config = dict(
    hop_length=160,
    mask_prob=0.05,
    activation='geglu',
    mlp_ratio=2.67,
    fused_qkv=False,
    qk_norm=False,
    inner_norm=False,
    width=192,
    muon_scale='spectral',
    nesterov=True,
    adamw_lr_other_params=0.0015,
    grad_clip=0.5,
    batch_size=64,
    warmup_steps=520,
    adamw_weight_decay_other_params=0.05,
)
Rows from block 3 of a small self-supervised audio encoder (BEST-RQ), named by matrix and row number. Rows with one number belong to one neuron. Each number is 128 + 24 x the weight over its row's rms, rounded and kept within 0 to 255. All counts start at 0. Numbers have three digits each. After the name is the row's rms in percent of the matrix's.
After each neuron's rows are labels from the 100 clips, of 14976, where the neuron reaches its largest size: "responds to" is what is common among them; "loudest band" is the band of the loudest frequency at the time of the peak. Only what is clearly more common there than usual is listed. The data: short read English sentences (LibriTTS-R). In brackets: how many of the 100.
# gate: second MLP gate (model.blocks.3.mlp.gate.weight, 512x192), inputs 0-47
# fc1: second MLP up (model.blocks.3.mlp.fc1.weight, 512x192), inputs 0-47
# fc2: second MLP down (model.blocks.3.mlp.fc2.weight, 192x512, transposed), outputs 0-47

gate.296 090:109099143162122151160127147145089134134129122138139134142107134122120100134089159178099112110142109126099092112152189124123162134145149120156114
fc1.296 093:094153145177096080106108101130159113118119124137127106110117169120122161106141109134117081123069114168147113129114142162130160137149117111096093
fc2.296 096:095143136111145117129115122118109103155124096110129158109102193084147136152117109109093083093140094133110129121127131099171163143108194104190174
responds to: voice: female (85)
loudest band: 250 to 500 Hz (84)

gate.301 077:137094129113141155104141149138114098114111111086139180119130105080121134124130131153142111126177105167132140154110091094111163137126133109110085
fc1.301 069:172144115135157141134151068156128113163108080119148126134099111133117092102149163130119140145131143121071122125108132142096129123097145159109133
fc2.301 078:165143103130133118112135201159146085138136089167150156147143090091131111115142131118120121144123135093111113110136133143111155140055117108093112
responds to: voice: male (93)
loudest band: 4000 to 8000 Hz (47)

gate.75 068:120136157098096127151169099135098125129130101102144180081118127118123160137086122136102145113141099134142162158140124165164131115140118106112135
fc1.75 081:124134126152100142153089123159110154133173089168101120112107106117125102120102064100167104107122113132132095155076136127158169142143125123155110
fc2.75 086:142147145118130150166084111175138136109136075159116153126134112172093087129108124101117134103137123099119128123130145094148131150123136146153117
responds to: voice: male (73)
loudest band: 4000 to 8000 Hz (40)

gate.170 091:116152121148145139102120109171142125160148075141121156132135130097124090125164125141132145098129118109136167112088143185097153135169159142162147
fc1.170 093:092170092117126121073149149094173134144110094128112161102130140105135132138174142101161135140145162126140149099086127146155138114131175117136175
fc2.170 085:136171143152128088101137123100167136137108083167105140126153104116129165102162144151150113121134129112120131110104122125142102120128157153133155
responds to: voice: female (98)
loudest band: 250 to 500 Hz (64); 500 to 1000 Hz (26)

gate.247 112:133147151093124122107105111109135124114127137121103122120144122149140107145132124158124094095109108107094122137139169133105151124123140132130079
fc1.247 119:146137131138156128139154138129143120138102083116112142149123080117138162142107157123125156151118106135109134098112116174174093102130144104099123
fc2.247 113:116110141149075140159138142152105133156141122103133086144113140173119128156117118111161166132123117165097141150093137145153098094103095121111159
responds to: voice: male (98)
loudest band: 250 to 500 Hz (54)

gate.320 060:112126121103114148110109119129111114119115155152136138164142155133123105092096117108120121139124107133074185106139172139094139151161160111150126
fc1.320 075:057102121109103096097117146125116140062131156136096145138157106141178080092109109082106099130114152161103142158103167143124122137117118070114144
fc2.320 068:077137147129080129116086128147106094123157148135134142122111159136133142109135106123141163124124106152128134136122139121126129089155137130088115
responds to: voice: female (97)
loudest band: 250 to 500 Hz (69)

gate.334 083:181136093099133136106149165114106092119132139122109133139178118051142107138121133118093124110125111145107149139141157119136125096114144183098114
fc1.334 084:142117184145118142116113104080158185122124109136113138137098129108051095091135126117167154144094092088125100084163108145124126140151124069187134
fc2.334 089:188098158140105157147138112105115139118151090126114144155140103104106113155126135168140151118142113146099136104181168084137134123099107075157128
responds to: the word "he" (38)
loudest band: 250 to 500 Hz (34)

gate.22 064:137126151121142128136143074105123106157128121111154156154101125118155139151109133128126121069170184127110089062170140125135133158188112112111114
fc1.22 071:131139096151154160163107101110102134172108133135126098158148114134183086085175121104135156135151154127152162116117110139096138118152103170138114
fc2.22 075:146127102132142121165106152113125122140106135166123151109108146162127131115125109144131176167148143148094112121118117122098153089118108123130154
responds to: voice: female (94)
loudest band: 250 to 500 Hz (42)

gate.394 134:080138099116132134116170113161127134127146147116156102153118139058131118130109167109162116090121133146112181135109122131076120164118073135106093
fc1.394 133:133142155123097097121131159131147102137126130130123155070097143133105151125145123084124137115115065133092081172153116106152142096155130116170135
fc2.394 132:128147166141109148109072077118161198144113118123183147140085157136138139107147124130131150097117114128107138126114153124160120143123133167136086
responds to: voice: male (90)
loudest band: 4000 to 8000 Hz (95)

gate.482 080:155093143102116126106107156131131099140121126136179162129123097121148101143124152124132108111095114109143188132090141137097130154187158157112131
fc1.482 081:140167140129129132117111124120100112125118120132123110152080067152149106152143145105102130110147165143123113157097156106146139105163148094114094
fc2.482 077:134163131144123139077120130167138127151122104123109115108129112089163120171159121111109141132118131135137167111108120176117117090174119122128083
responds to: voice: female (91)
loudest band: 250 to 500 Hz (61)

gate.449 100:111128170140138177086160122083153157163133152124154165149128126072171151146121104088166166080127132108058144106143118105159105108178134151123117
fc1.449 112:156103167123157121161131104117153099090104108167109104151127158150126172168125103184122107170137105108114139126132147156093166153147127155125140
fc2.449 122:076078116136128139104109143135117144129116141110108144118105134095104160161141132153161119144116176102110108117096085152154137132173155169133114
responds to: voice: male (93)
loudest band: 4000 to 8000 Hz (69); 2000 to 4000 Hz (29)

gate.397 166:073152161146157152116111111155133138153120147114123140108112121105118081110104142080154131173089118121139186136130139100157134127162155120151110
fc1.397 162:142094101110118133110152144104116101130150150152069088145131101191104119116140136143104132109147099080146118141090125169119107100113122165138132
fc2.397 156:124161100125162105141169135106129110068100159111134135157141136146104133126177146134109127073098154131098108172145134136126123104115087142169131
responds to: voice: male (98)
loudest band: 250 to 500 Hz (39)

gate.503 072:135071151116085132123116140147169176127122143150136115172136157129156104153114078169132102122173089100126131134103147187152136132166109105107101
fc1.503 076:138130160135093101141161177136096095140153144126113167112143113102183126141107073161140119133111163143185161138075104170157127124118128113132117
fc2.503 077:125152148121106095117131102113083152091173118154161130161147101112110140121152142113105123119103126130152134127131115109144112131083094067118142
responds to: voice: female (89)
loudest band: 250 to 500 Hz (41); 4000 to 8000 Hz (28)

gate.321 065:125108107133144104125104081142123141101125102123187095150088106089161132164148160159102110104088149123165121148154172146103139136137068126126138
fc1.321 066:075127066136141156117185126113147123126119136114132105157154148124087122077131159094097189127115153142122131127117118084129131147126112128089123
fc2.321 075:110158112126130122089142126122115121128093135155154157150108134083125159105155119127080154114143134154128146100140128152139121141134100095133124
responds to: voice: female (98)
loudest band: 250 to 500 Hz (28)

gate.280 116:095120121094093095154121112103110141130114142119139154145162100135108125119121130116106107112162148130178102118126146161083128105150100105145131
fc1.280 121:106139158132127144130165123113127134097143151093111139156149123122131131131129115136119150079189149115174149111140133136158084156143151078120116
fc2.280 119:175145100154091113097110185172153121106174101176117106095128133134104117117105101124098113167166119136131121103149134143145107111161158114112112
responds to: voice: female (91)
loudest band: 4000 to 8000 Hz (71)

gate.173 064:103138127147135164143110164110118151167079096139164157140050147157159129136153124115086161060170132139117135141097182122124159171122139116146155
fc1.173 071:138146132119172168153101146129137094123123123103133184152125127115148096136134109109108106143135078120145168096135172109094101095146118092143141
fc2.173 067:134171151124128129116112121103123124155107139152100151161130138126114149142123141101136096149132092119144175132122149095137122079153147111144154
responds to: voice: female (96)
loudest band: 250 to 500 Hz (55)

gate.308 140:120130158177143130100119130174187118124086163162159167161110122163128157133137138113138104092133123127108151174066137132110134085126167171159119
fc1.308 128:131117135146121073161118142144104110121168148163101091119106118101126168140110164130173143096131132147125188153114112110148126112139116116114136
fc2.308 145:108089127188149110115145144130124125129130102113116171093142147139098145089101119117090116105112151096122078095131135116092110103148105126136176
responds to: voice: female (86)
loudest band: 250 to 500 Hz (53)

gate.289 132:161151126143135146089120144127141153144141103158101153114105137154141111138138112136122140109124088115129157118138083162113114110173078124156126
fc1.289 122:109144116128099179098078127116162133137138143108118134097137117145145087114127110127125147100150103140139119124110092190103115107136071106125124
fc2.289 119:124106150123170136106137144123099143118093121114180157112147117104121126132139137130112121146131114170198158146157132113083126113136143129133176
responds to: voice: male (78)
loudest band: 4000 to 8000 Hz (90)

gate.156 082:117083123096122143114129131153109139095101154129166116123147134114094143112121139139142135155082131148116142146168143141121097084143123133141104
fc1.156 072:115149126136107098155108114157150099126140120122136079145097104137168116141138126133146161134069092120153135121113107114078148119114142118153174
fc2.156 076:147095135129122114135174103138130136093158136106118128111166134160130141096110145140107127152135102115158152136100129126120140126174137143125141
responds to: voice: female (87)
loudest band: 4000 to 8000 Hz (37)

gate.288 093:141134164080117121150136109136156162126127088167127152136117127126133094155149148136130135097127138087112116130174106114122108142146113108127124
fc1.288 090:139126123120138164162133104117128082155143126117109113134122153142173096083157118098090115123111130138117178144149147136128109131111128129138147
fc2.288 094:152163133101108155129137100125079143127099141091138135128125205126137089106121112092128153143117145197141124117143113146111143103195115134122117
responds to: voice: male (75)
loudest band: 4000 to 8000 Hz (74)

gate.223 042:136146125128116120124102138173172116134150136109104112139130117147128145143158128101120130150152189116139111115159127137113158116203129142137101
fc1.223 066:169149156145115106087125079099114104140154087127097159161149076139132120144120119125135121131132132132131089119154139155158132119106121147121111
fc2.223 057:146134129122087120104150097109114123144113094128128169175141126135135120114093124132110175095115110167106107131136128133192138151118132120104165
responds to: voice: male (80)
loudest band: 4000 to 8000 Hz (66)

gate.450 098:137153121135154092126126141102119093132157132131186119162142126132138137134092148169124091113137129132126086143193172152126131098192139105145122
fc1.450 096:083130143116119143120109152072159095095099185141117092108103140114082090113135145111136103143153134183144141174142128130117145083103156125114177
fc2.450 097:114159091112137147113131109112129141126101093124116100123180108127114149117116128112096116113118127159119163159138161119124080160112162134138110
responds to: voice: male (72)
loudest band: 2000 to 4000 Hz (31)

gate.141 118:133118138178106125169142148135157133161123161181095189109132107126118097115171144142124143155142151141147164139085156148115125110123111142159081
fc1.141 104:132129100127160127108124149168123108102076100135135093175137147104110135147124094127172145145094104155152144106118083142102102066132141140204103
fc2.141 115:123085082087175122137110104154127122163165112136153130161117155145094169119097128136140120159152150130130128129162139118109105139100125107158149
responds to: voice: male (82)
loudest band: 4000 to 8000 Hz (75)

gate.330 083:174131148124162145110128135116107119117134098115144156078122133097128107154154106141118161089119121148163100133135108169175123133143164139131124
fc1.330 088:161118146121118101162140162152126163103138124086138127164117142137121152107140143153130124140111135136095108136114146140155125149130078109152110
fc2.330 089:160132133131138174129142147135115189102161111085141133136120135072110137132107109120099119107115125147121148140131122132118170171082143128093122
responds to: the word "said" (25)
loudest band: 4000 to 8000 Hz (53)

gate.194 112:109120159175120101133100112156109169151155100108096200120133129101155118093127127088121107087149120152124131144105169156128107141143154104114137
fc1.194 109:098159087109098156132125127162148166136139102102112167151119140152111185124130112117105129087123138149117127136146122137154129109114119128098116
fc2.194 110:154128114103152156083103123096150124122087125158130115093120091146136157107118120125139104144073079106109117125108137121150149129105086114094078
responds to: voice: male (99)
loudest band: 250 to 500 Hz (38)

gate.240 125:063089114110151148129117160132143171167132145112174100134125164153130137100126148132153115102140107127104112155156149139151147130166159130132127
fc1.240 124:069090129124127149112095147152166110137127115123113099148107148115141106128127137137161145117142129096148113163136159150161130149135116086149107
fc2.240 119:158125096152104118150154144141114142112149115112082144154125117132092142119102118143111135152158187160129123097097103165140175132113137112158129
responds to: voice: male (75)
loudest band: 4000 to 8000 Hz (91)

gate.39 068:140119143094133109139109164147129088134144149139109172143125135106090123095117147133164101062132103137110116109164154153183093132155150140144158
fc1.39 067:138120102158150100129112176148134146094140146185118123113130135107074148122155127149177118111117132135139130131131141124127099104141129121100145
fc2.39 066:128141108150150134161114146143139160074165146172120159126133098164114188131163100107153123098127166133131105120158121161087160114084109125148140
responds to: voice: female (97)
loudest band: 250 to 500 Hz (74)

gate.85 132:171133128132109107081110150137133074128167087141129146097119118091111142131156098153120122105121128131172134103098150085083143115158113118067147
fc1.85 131:103117099139116143124081169132154081115111101138153095129161140087150122153095128079119087124141128151116111094159143109166150104120100135139154
fc2.85 135:129165150113120133133122134081129109122166108077157129126122109132069145128115135130102112131097082139148143125123143139088094125147149124114119
responds to: the word "of" (26)
loudest band: 250 to 500 Hz (35); 500 to 1000 Hz (33)