Weights of a small self-supervised audio encoder (BEST-RQ).
Model: mfcc input, arch conformer, norm layernorm_no_bias, layers 6.
Training: muon at rate 0.033, 10500 steps.
Data: trained on short read English sentences (LibriTTS-R), 26041 training examples, 25.8 epochs.
Rows from block 2 of a small self-supervised audio encoder (BEST-RQ), named by matrix and row number. Rows with one number belong to one neuron. Each number is 128 + 32 x the weight over its row's rms, rounded and kept within 0 to 255. All counts start at 0.
After each neuron's rows are labels from the 100 clips, of 14976, where the neuron reaches its largest size: "top examples" is what is common among them. Only what is clearly more common there than usual is listed. The data: short read English sentences (LibriTTS-R).
# gate: second MLP gate (model.blocks.2.mlp.gate.weight, 512x192), inputs 96-191
# fc1: second MLP up (model.blocks.2.mlp.fc1.weight, 512x192), inputs 96-191
# fc2: second MLP down (model.blocks.2.mlp.fc2.weight, 192x512, transposed), outputs 96-191

gate.182 [116  69 161 110 119 138  98  89 143 115 108  81 128 113 102 119 140 164 157 141 112 201  97 168 123 118 164 139 108 121 111 129 102  79 147 101 133 130 136 197 175 146 101 139 198 129 123 164 171 145 110 113 137  81 129 157 185 128 139 134 118 123 155 159 127 173  92 137  81 107  92 172 103  39 120 119 113 137 116  93 157 143 134  80 143 121 146 119  98 131 107 111 126 162 103 109]
fc1.182 [142  62  93  96 118 117  92 157 130 101 152 137 144 125 140  86 123 139 130 163 128 189 131 152 142  88 103  89 148 121 109  32  89  87 121 154 134 132 115  98 143 188  89 106 151 128 120 150 151 116 111 154 162 119  96 138 182 158 121 124 106 103 177 164  80 109 166 181  73 135 140  95  99 150 109 129 110 131 173 153 124 109 125 107 183 121 177 158 119 192  95 144  78 157  90 136]
fc2.182 [121 141 106 174  88 152 155 132 163 129 171 168 166 151 152 114 118  86 117 134 115  81 189 117 161 122 158 146 112 148 109 125 146  84 109 167 124 120 131 107  96 111 160 138 170 108 119 228 113 150 145 201 124 124 126 153 195 136 145 160 103 108  86  83 118  72 113  83  76 172 101  61 142 113 169 126 140  75 119 149 132 131 115 118  96 169 116 136 137 127 107 145 105 162 133 103]
top examples: voice: male

gate.422 [159  94 117 128 116  75 108 133 121 143 134 129 103 109 199 152 178 159 102 144  85 146  86  98  71 113 137 150 123 155 102 106 139 168 122 165 137 131 143 167  99 175 124 147 103 145 151  99 108 161  96 146 123 158 109 127  94 140  83 151 173 142  86 147  65  46  96 195 128 117 119  98  34 102 111 162 167 111 123 154 155 147 145 137 137  96 114 130 161 125 174  94 140 104  93 128]
fc1.422 [123 152 110 140  80 130  98 109 147 130 160 167 103 126 116 110  87 105 128 141 126 113  68 141 111 190 121  85 139 132 132 174 161 156  96 178 187 111 118 170  88 115 169 100 106 186  78  90 103 153 111  80 149 172 108 124 174  99 142  98 170 172 181 151 133 122  81 152 160 158 135 162 192 107 152 101 128 167 100 165  75 185 101  60  86  72 146 134 166 143 119 134 129  91 164  78]
fc2.422 [ 80  98  32 114 112 106 187 179  84 109 127  54  81 165 116 118 126 128 126 100 113  41  99 122 130 110 104 153 140 130 140 191  98  97 108 172 132  96 166 189 127  99 138 167 124 126  72 125 203 103 115 103 160 148 128 116 107 131 166 134  89 103 117 148 159  58 134 143 122  85 150 165 153 112 100 172 131 143 187 109 180 126  80 106 126 158 152 124 200 119 120 114  93 124 198 187]
top examples: the word "and"

gate.163 [101  95 131 106 109 111 147 103 121 163 161 153 118  66 127 137 190 145 130 149 131 144 139 143  70 179 160 171 126  93 134 192 120 115 126 162 141 125 110 110  63  79 119 201 175 115  95 104 178 165  93  98 161  98 150  99  93 152  89 129  18 112 152 102 158 194 103  82 173 146 132 143 186 159 123 131 114  93 116 133 159 150 111 130  97 163 131 152 150 129 153 101 113 148 102 162]
fc1.163 [133 125 145  95 105 160 188 102 100 166 214 108 152 100 124 171 126 126 109 112 136 136 163 124 155  79 135 184 182  95 133  59 154 111 198 102  97 173 114 149 106  83 109 113 174 157 118 164  97 138  81 127  98 134 129 117 136 134 109  72 150  90 140 145 141 144 135  90 146 124 156  92 171 172  97  85 149 131  52 146 114 110 165  99 152 153  57 112 110 186 158  71 124 182  83 137]
fc2.163 [156 109 126 175  85 104  77 165 189 153 181  91 158  91 134 138 153 193 146 192 130  92 135 138 162 141 148  90  76 174 164 147 154 151 126 134 148  89 111 148 156 238 171  97  72  76  93 106 145  80  82 100 163 129 108  95 161 121 104 152 151 110 148 124  84 166 145 122 148 131  95 185  93 119 156 155  94 135 141  81 109 125 178 186  95 110 131 133 130 156 140 157 152 134 165 145]
top examples: the word "to"

gate.489 [117 142 134 156 133 113 126 107 113 115 100  78 140 141 172 112 118 120  85 152 200 149  95 105  74  88 152  92  83 115 165  88 154 174 165 168 230 136 125  70  96 128 142 104 141 152  98  74 142 184 151 143 142  41 174 154 120 104 117 181 147 110 131 159 175 136  75 143 161 165 146 112 126 170 102 133 116 144 108 152 187 145 121 110 121 133 112 113 174  48  96 146 156  94 133 100]
fc1.489 [114 133 121 140 152 114  97  83 114  83 106 129 150 109  86 128 106 153 154 100 165 138 128 144 205 112 128 157 146 163 118 140  88  98 109  98 123 124 169  99  67  58 122  99 203 128 107 140 140 177 164 118 163 105 173  56 117  91 174 131 124 140 117 160 169 140 148 104 132  85 154 171  86 133 101 155 104 105 155 146 181 158 154  80 162  77 144 112 120 117 105 119 137 119 114 182]
fc2.489 [120 190  82 187  93 160 147 136 149 135  90 109 156 136 129 128 181 129 119 114 154 163 111 141 181  88 112 178 115 175 143 197  90 107 145  75 164 173 132  83 178 105 127 160 124 153 206 134 151 135 154 131 166 145 134  87 148 129 125 112 155  78 129 119 150 133 126  97 162 115 129 123  86 105 100 153  68 108 206 126 129  64 129  46 139 128 133 180 109 104 159 120 169 105 160 143]
top examples: voice: female

gate.131 [128 131  80 146 102  85 136  69  96 105 150 114 182  57 108 148 153 107 201 148 174 115 137 127 155 198 173  97 126 121 126 132 147 107 123 129  96 143 183 134  38 100 191 144 109 166 209  95 161 168 153 106 109  84 128  92  99 107 129 162 104 170 142 142  96 145 148 130 213 149 147 132 139 121 112 156 158 111 128 105 143 134 133 120 104 113 120 125 132  55 217 108 121 118 145 117]
fc1.131 [198  89 154 129 169  99  93 135  65 139 157  68  87 104 139 139 151 123 108 147 131 109 163 130 104 136  95 127 136 139 122 185  97 113 102 150 104 120 125 116 187  89 162 177  65 160 115  90 127  79 108 128 119  33 155 142 156 118 125 123 142 170 173 188 122 171 178 104 119  69 194 109 118 106 131 162 172 216 147 106 148 114 157 127  86 145 168  93 151 151 108 162 112  84  81  98]
fc2.131 [ 38  57 105 105 189 120 102 110  83  85 140 132  85 123 123 151 119 135 144 153 147 113 125 125 121 103  82 132 119 125 104  90 136 162 149 168 131  86  86 123 170 131 159 145 135 181  68 105 123 186 118 159  82 117 120 160 167 172 128  46 207  96 157 121 164  79 110  94 123 118 142 112 152 166  61 143 135 181 126 167  50 127 151 134 107 140 143  96 111 145  68 125 140 117 126 158]
top examples: the word "said"

gate.257 [127  96 164 116  93 104 160  96 124 145 112 174 150  85  65  99 131 167  98 149 104  78 108 126 182  95 148 174 165 120  97 122 107 199  85 115 159 137 108 101 153 113 110 113 140 180  59 101 138  68 132 148  99 168 105 124 120 158 161 144 109 155 139 114  54  74 146 185 129 122 149 111  97  98 159 151 163 111 154 173 110 163 108 141 127 167 138 129 166 157 232  89 128 130 147 144]
fc1.257 [174 159 192 114 179 127 185 179 149 106  96  84 111  66 125  84 139 142 136 156  98 104 123 120 109  92  44 151  77 121 159 204  90 176 116 155 114 120 175 164 132 102  76 117 126 125 126 169 153 173 147  98 156 121 154  66 126 139  75 157 134 123 108  76 151  82 126 124 145 156  92 171 147  82 107 146  86 138 138  97 164 133 120 143 183 139  93 196 154  72  95 148 111 114 116 154]
fc2.257 [108  52 120 143 169 106  99 178  57 132  69 134 159 118 177 148  99  58 124 134 126  83  75 176 116 152 123 131  38  97 118 113 135  79 194 108 178 156 105 187 148 144 144 123 162 183 156 106 122  94 125 126 173 147 149  99  86 130 157  72 135 121 100 175 148 128 132 122 122 138 122 137  75 135 174  88 160 208  89 125  99 131 119 119 135 116  83 147  60 126 115 134 111 153 101 137]
top examples: the word "and"

gate.450 [125 116 131 163 157  80  91 149 118 116  60 102 119  73 122  79  98  74 149 170 117 101 130 198 139 131 176 179  54 130 162 110 176  89 115 133 161 152 137 107 100 107 152 165  78 173 114 110 103 144  81 162 134 122 163 163 126 112 156 130 132 131 121 125 138 115 110 128 154 153 202 180  37  79  95 146 182 162 171 155 124 162 179 159 159 145 146 129 148 125 103 130 104 149 125 108]
fc1.450 [156 135 113 152 138 135  63 121 122 103 110 150 157 154 154 144 121 182 144  95 222 107 189 156 123 109 127 175 153 138 143  63 155 158  92 118 126  98 141 100 109 107 110 109  97 114 163 132  83 146 109 151 117 167 134  94 131 177  78 134  88  85 163 165 118 130  98 169  63 141 103 180  94  96 149 159 152 106 139 128 136 112 155 146 169  83 173  40 113 167 129 146 138 137 131 106]
fc2.450 [105 182 141 138  35  96 109 106 147 191 135 156 127 151 116 172 131 103 125  63 163  94 189 129 131  97 182 105 154 165 159 107 118  83  93 126  76 160  86 126 100  84 179 149 151 115 158 144  72 178  96  97 154 133 148 163 111 107 120 130 126 130 134  83  64 113  85 161  96 117  73 155 130 117  93  79 121  80 185 134 129  88 121 142  89 138  97  75 175 108  92 149 221 139 156 132]
top examples: voice: male

gate.227 [128 117 156  83 162 191 128 106 189 171 100 130 110 162  99 138 140 124 120 141 103 135  59 110 110 109 135 100  64 102 147 111 177  69  88 150 106 109 115 170 123 172 118 125 156 132  94 135  76 111 118 110 100 135 117 157 143 115 159 117  83 149  99 148 140 147  77 129  88 110 146 116 125 119 176 121 107 131 107 120 142 145  85 116 136  94  78 180 130 179 161 186 132 140 149  87]
fc1.227 [163  84 173  99 203 173 111 106 198  67 105 127 138 129 104 127 135 189  64 112 154 115 102 147  97 144 186 146 121 102 137 131 106 104 153  95 143 117 133 158 112 120 103 134 111  75 121 134 122 129 131 120 150 119 118 151 127 170  97 100  97 105  34 135 159 139 125 100 174 151  81  80 135 159 193 163  82 120  91 106 162 116 111 142 136 147 167 172 143 144 126 176 132 135 151  88]
fc2.227 [144 154 139 137 165 144  47 153  96  38 149 108 116 141 115 137 149 216 145 147 143 102  97 193 101 107 121 125  94  83 165 137 153 109 150 172 136  71  88 125 143 170 159 141 110 120 131 164 131 160 157 104 120 102 129 139  83 168 140 138 137 135 120 109 140 124 117  77 161 147 101  91 134 157 140 200  92  96  93 160 121 124 135 179 121 153 129  89 115 109 130 158 104  73 193 105]
top examples: voice: male

gate.145 [ 66 133 157 180  93  84 145 104 145  85 121 112 173 171 168 128 150 213 120 127 121 140 107  85 105 117 163 147 122 112 110 110 183 148 105 180 163 156 126 118 166 117 110  90 103 219  42 110  98 113 149 152 143 175 102 104 190 101 121 143 141  86  97 137 118  90 195 122 148 141 118 185  81 105 134  98 102 128 176 108  94 163 184 174  71  74 153 135 130  76 106 128 133 161 112 115]
fc1.145 [145 134 106  68 103 106 125 146 141 163  93 139 121 127 134 115 106 133 128 124 137  94 135 108  93 150 123 182 131 100 156  98 127 143 115 161 148 128  44 130 139 159  72 130 105 147 162 118 125 105 147  86  65  27 136 119 160 126 140 108 116 137 134  78 113  64 148  83  75 134  98 105  74 132 143 187  91 137 142 163 149 114 157 162 142 169 105 108 183 130 136 143  92 135 170 137]
fc2.145 [140 130 118 174  92 137 141 187 109 148  90  74  94 122  95 143 142 171 188 139 150 135  85 106 150 122 146 180 124 106  76 144 147  88 190 120 111 123  80 104 110 121 108 113 139 166 117 180 143 105  66 133  28  87 189 111 127 118 163  91  40 167 108 129 121  99 106  99 170 102 107 136 125 141 199 124 126 117 164 127  88 128 108 141 138  64 163 117 187 162 111 135 131 162 143 149]
top examples: the word "the"

gate.110 [142 110 106 145 106 160 103 113 164  98 123 159 160 134 147  81 117 131 121 133 113 129 185 192 107 176 139 110 121  68 113 115 139 123 163  97 142 155 139 172 100 116 116 147  97 127 167 109 124  99 126 157 105 177 128  65 136 149 152 147  97 118 120 165 104 131 192 143 101 118  99 160  88 183 137 128 128  87 144 156 119 170 148  95 103 155  85 138 152  57 124 194 138  94 178 176]
fc1.110 [127 193 116  99 161 156 138  97 104 135  95 115  83  89  93 166  82 171 115 118 109 158 112 150 136 110 208  85 178 136 139 121  87 105  75 139 133 165 100 146 174  71  84 180 103 114  88 143  87 129 189 137 108 133 169 133 148  86 134 120 171 186 126 104 102 153 112 187 117 178 126 175 134 122 144 130 157 134  81 120 132 106  80  80 156  76 149 207 185 105 128 111 140 152 146 171]
fc2.110 [ 74 126 134  67 105 135  71 156 189 171 175 100 190 146 123 179 133 187 166 103 156 110 102  84 110 138  94 135 138 103 122 143  79 150 134 116 138 105 139 111 136 132 154 170  73 134 146  96 165 187 122 178 140 119 122 133 159 158  78 104 124 104 122 139 159 101 143  89 126 141 129  81 138 190 117 104  85 138 167 134 111 135 109  91 149 151 168 142 160  96 107  89 106  62 124 142]
top examples: voice: male

gate.292 [163 176 135 119 140 104  72 196 162 187 132 122 135 153 145 135  97  41 147 146 194 169 113 163 137 159 157 104 106 100 137  53 117 130 137 159 120  93 109  97 116 112  92 110  59 182 133 100 134 136 135 123 174  78 121 140 135 161  80 140 129  57 131 143  94 133 134 190 111  70 134 133 123  85 107 109 134 130  95 122 142 118 132 140 167  84  59 123 139 148 102  64 158 139 134 124]
fc1.292 [117 151 101 231  71 137  89 127 130  84 128 129  91 109 139  71 166 108 106 143 144 129 142 174 167 126 131 141 137 150 131 101 163  85 168 136 121 195  86 114  63  85 110 125  36 119 152 151  89 192 117 132 135 140 186 143 189 136 135 116 120 162 121 133 108  77 138 127 151  88 120 141  84 167 116 140 154 121 177 106 132  92 142  96 154 102 158 127 107  69 118 117 125 120 138 133]
fc2.292 [ 83 105  76 161 136 142 132  69 170 156 136 129 130 142 123 132 105 161 108  96 135 133  84  83 125 190  91 103 104 106 153 186 109 143 142 152 139  73 121 150 175 163  54 144 129 123 120 160 121 112  53 109 196 130 170 109  98 104  92 164 136 121 111 114 126 168  96 127 146  98  98 105 135 162 145 139 165 118 129 137 117  95  33 165 105  73 199 130 154 176 157 125 168 150 167 162]
top examples: voice: female

gate.299 [144 103 131 109  83 112  86 133 137 159  62 163 128  37 168 116 148 118 133 134 165 119 167 149  93 130 161 138 175 104 130 121 210 123 131 142 107 148 143  68  87 110 122 119 111  87 130 148 124 141 110 140  96 129 204 103 192 135  69 190 125 129 113 106 101 172 143  97 105 150 102 126 129 130  60 122 112  90  88 106 128 137 165 123  98 116 126 120 173 145 124  64  71 119 142 102]
fc1.299 [110 136 185 139 137 162 131 149 190 160  65  64 136  40 178  89 163  91 119 179 112 140 201  82 142 118 176 101 143  73 143 160 221 100 118 133 141 151 163  98 138 140 162 116  88  83 141 153  99 106 160 109 148 124 115  93 139 135  74 118 147 106 148 145  93 152 142 133 108 163 150 182 147 136 135 156 129  84  44 139 132 158  63 132 114 109  92 114 116 124  89 140 130 130  54 135]
fc2.299 [ 51 133 138 133 140  92 126 131  99  55 127 131 113 142 114  79 157 125 189  96 142  94 159  99 126 103 118  65 108 110  77 115 113 155 137 199 137 118 125 120 119 104 128 143 188 160 130 113 106 102 165 152 100 167 128  98  91 150 108 134 120 155 119 124  98 131 145 123 156 144 140  86 150  56 116 115 155 107 133 138  98 188 126  82 103 185 145  87 156 221 156 127 168  83 159 167]
top examples: the word "and"

gate.309 [140 176  98 129 129 111 147 172  49 114 123 169  93 131 167 154  84 163 114 213  63  72 157  74 112 132  67 147  79 137 165 143  63 106 144 153  88 192 146 148 156 137 137  72 149 129 158 150 141 120 152 151 143 159 108 134 123 184  70 155 174 138 110  94 115 118 144 204  89 104 124 101 122  98 137 116 112 154 169 125 131 147 129  73 130 139 153 117 115 152 123 116 124 154 113 129]
fc1.309 [127  85 169  99  93  89 181 141 115 135 128 101 147 115 158 195 180 125 164 137 178 114  44 138 163  75 109 114 151 142 114 129 149  95 117 115 138 121 127 139 136  79 146  97 140 114 140 114 147 151 117 117 130  87 112 132 153 100 104 152  69 168 160 153  61 160 125 130 146 145 193 116  79 123  98 139  42 149  68 150 170 111 138 176 145 143 108  99 117 101  88 151 126 185  68  87]
fc2.309 [155 128 120 142 117 205 110  82 139 132 142 113 127 176 107  94 178 178 186 127 139 154  71 115 162 126 144  74 139 194 142 159  79 101  73  92  97 107 148 165 137 216 131  93  57  69  94 106 177 148 125 109 112 132  97 122  99  81 171 120 103 162 127 150  83 128 122 147 131 129 147 118 123 119 112 131  86 125 148 114 136 161 114 176 128 193 108 153  65 106  64 129 139  98  75 146]
top examples: voice: male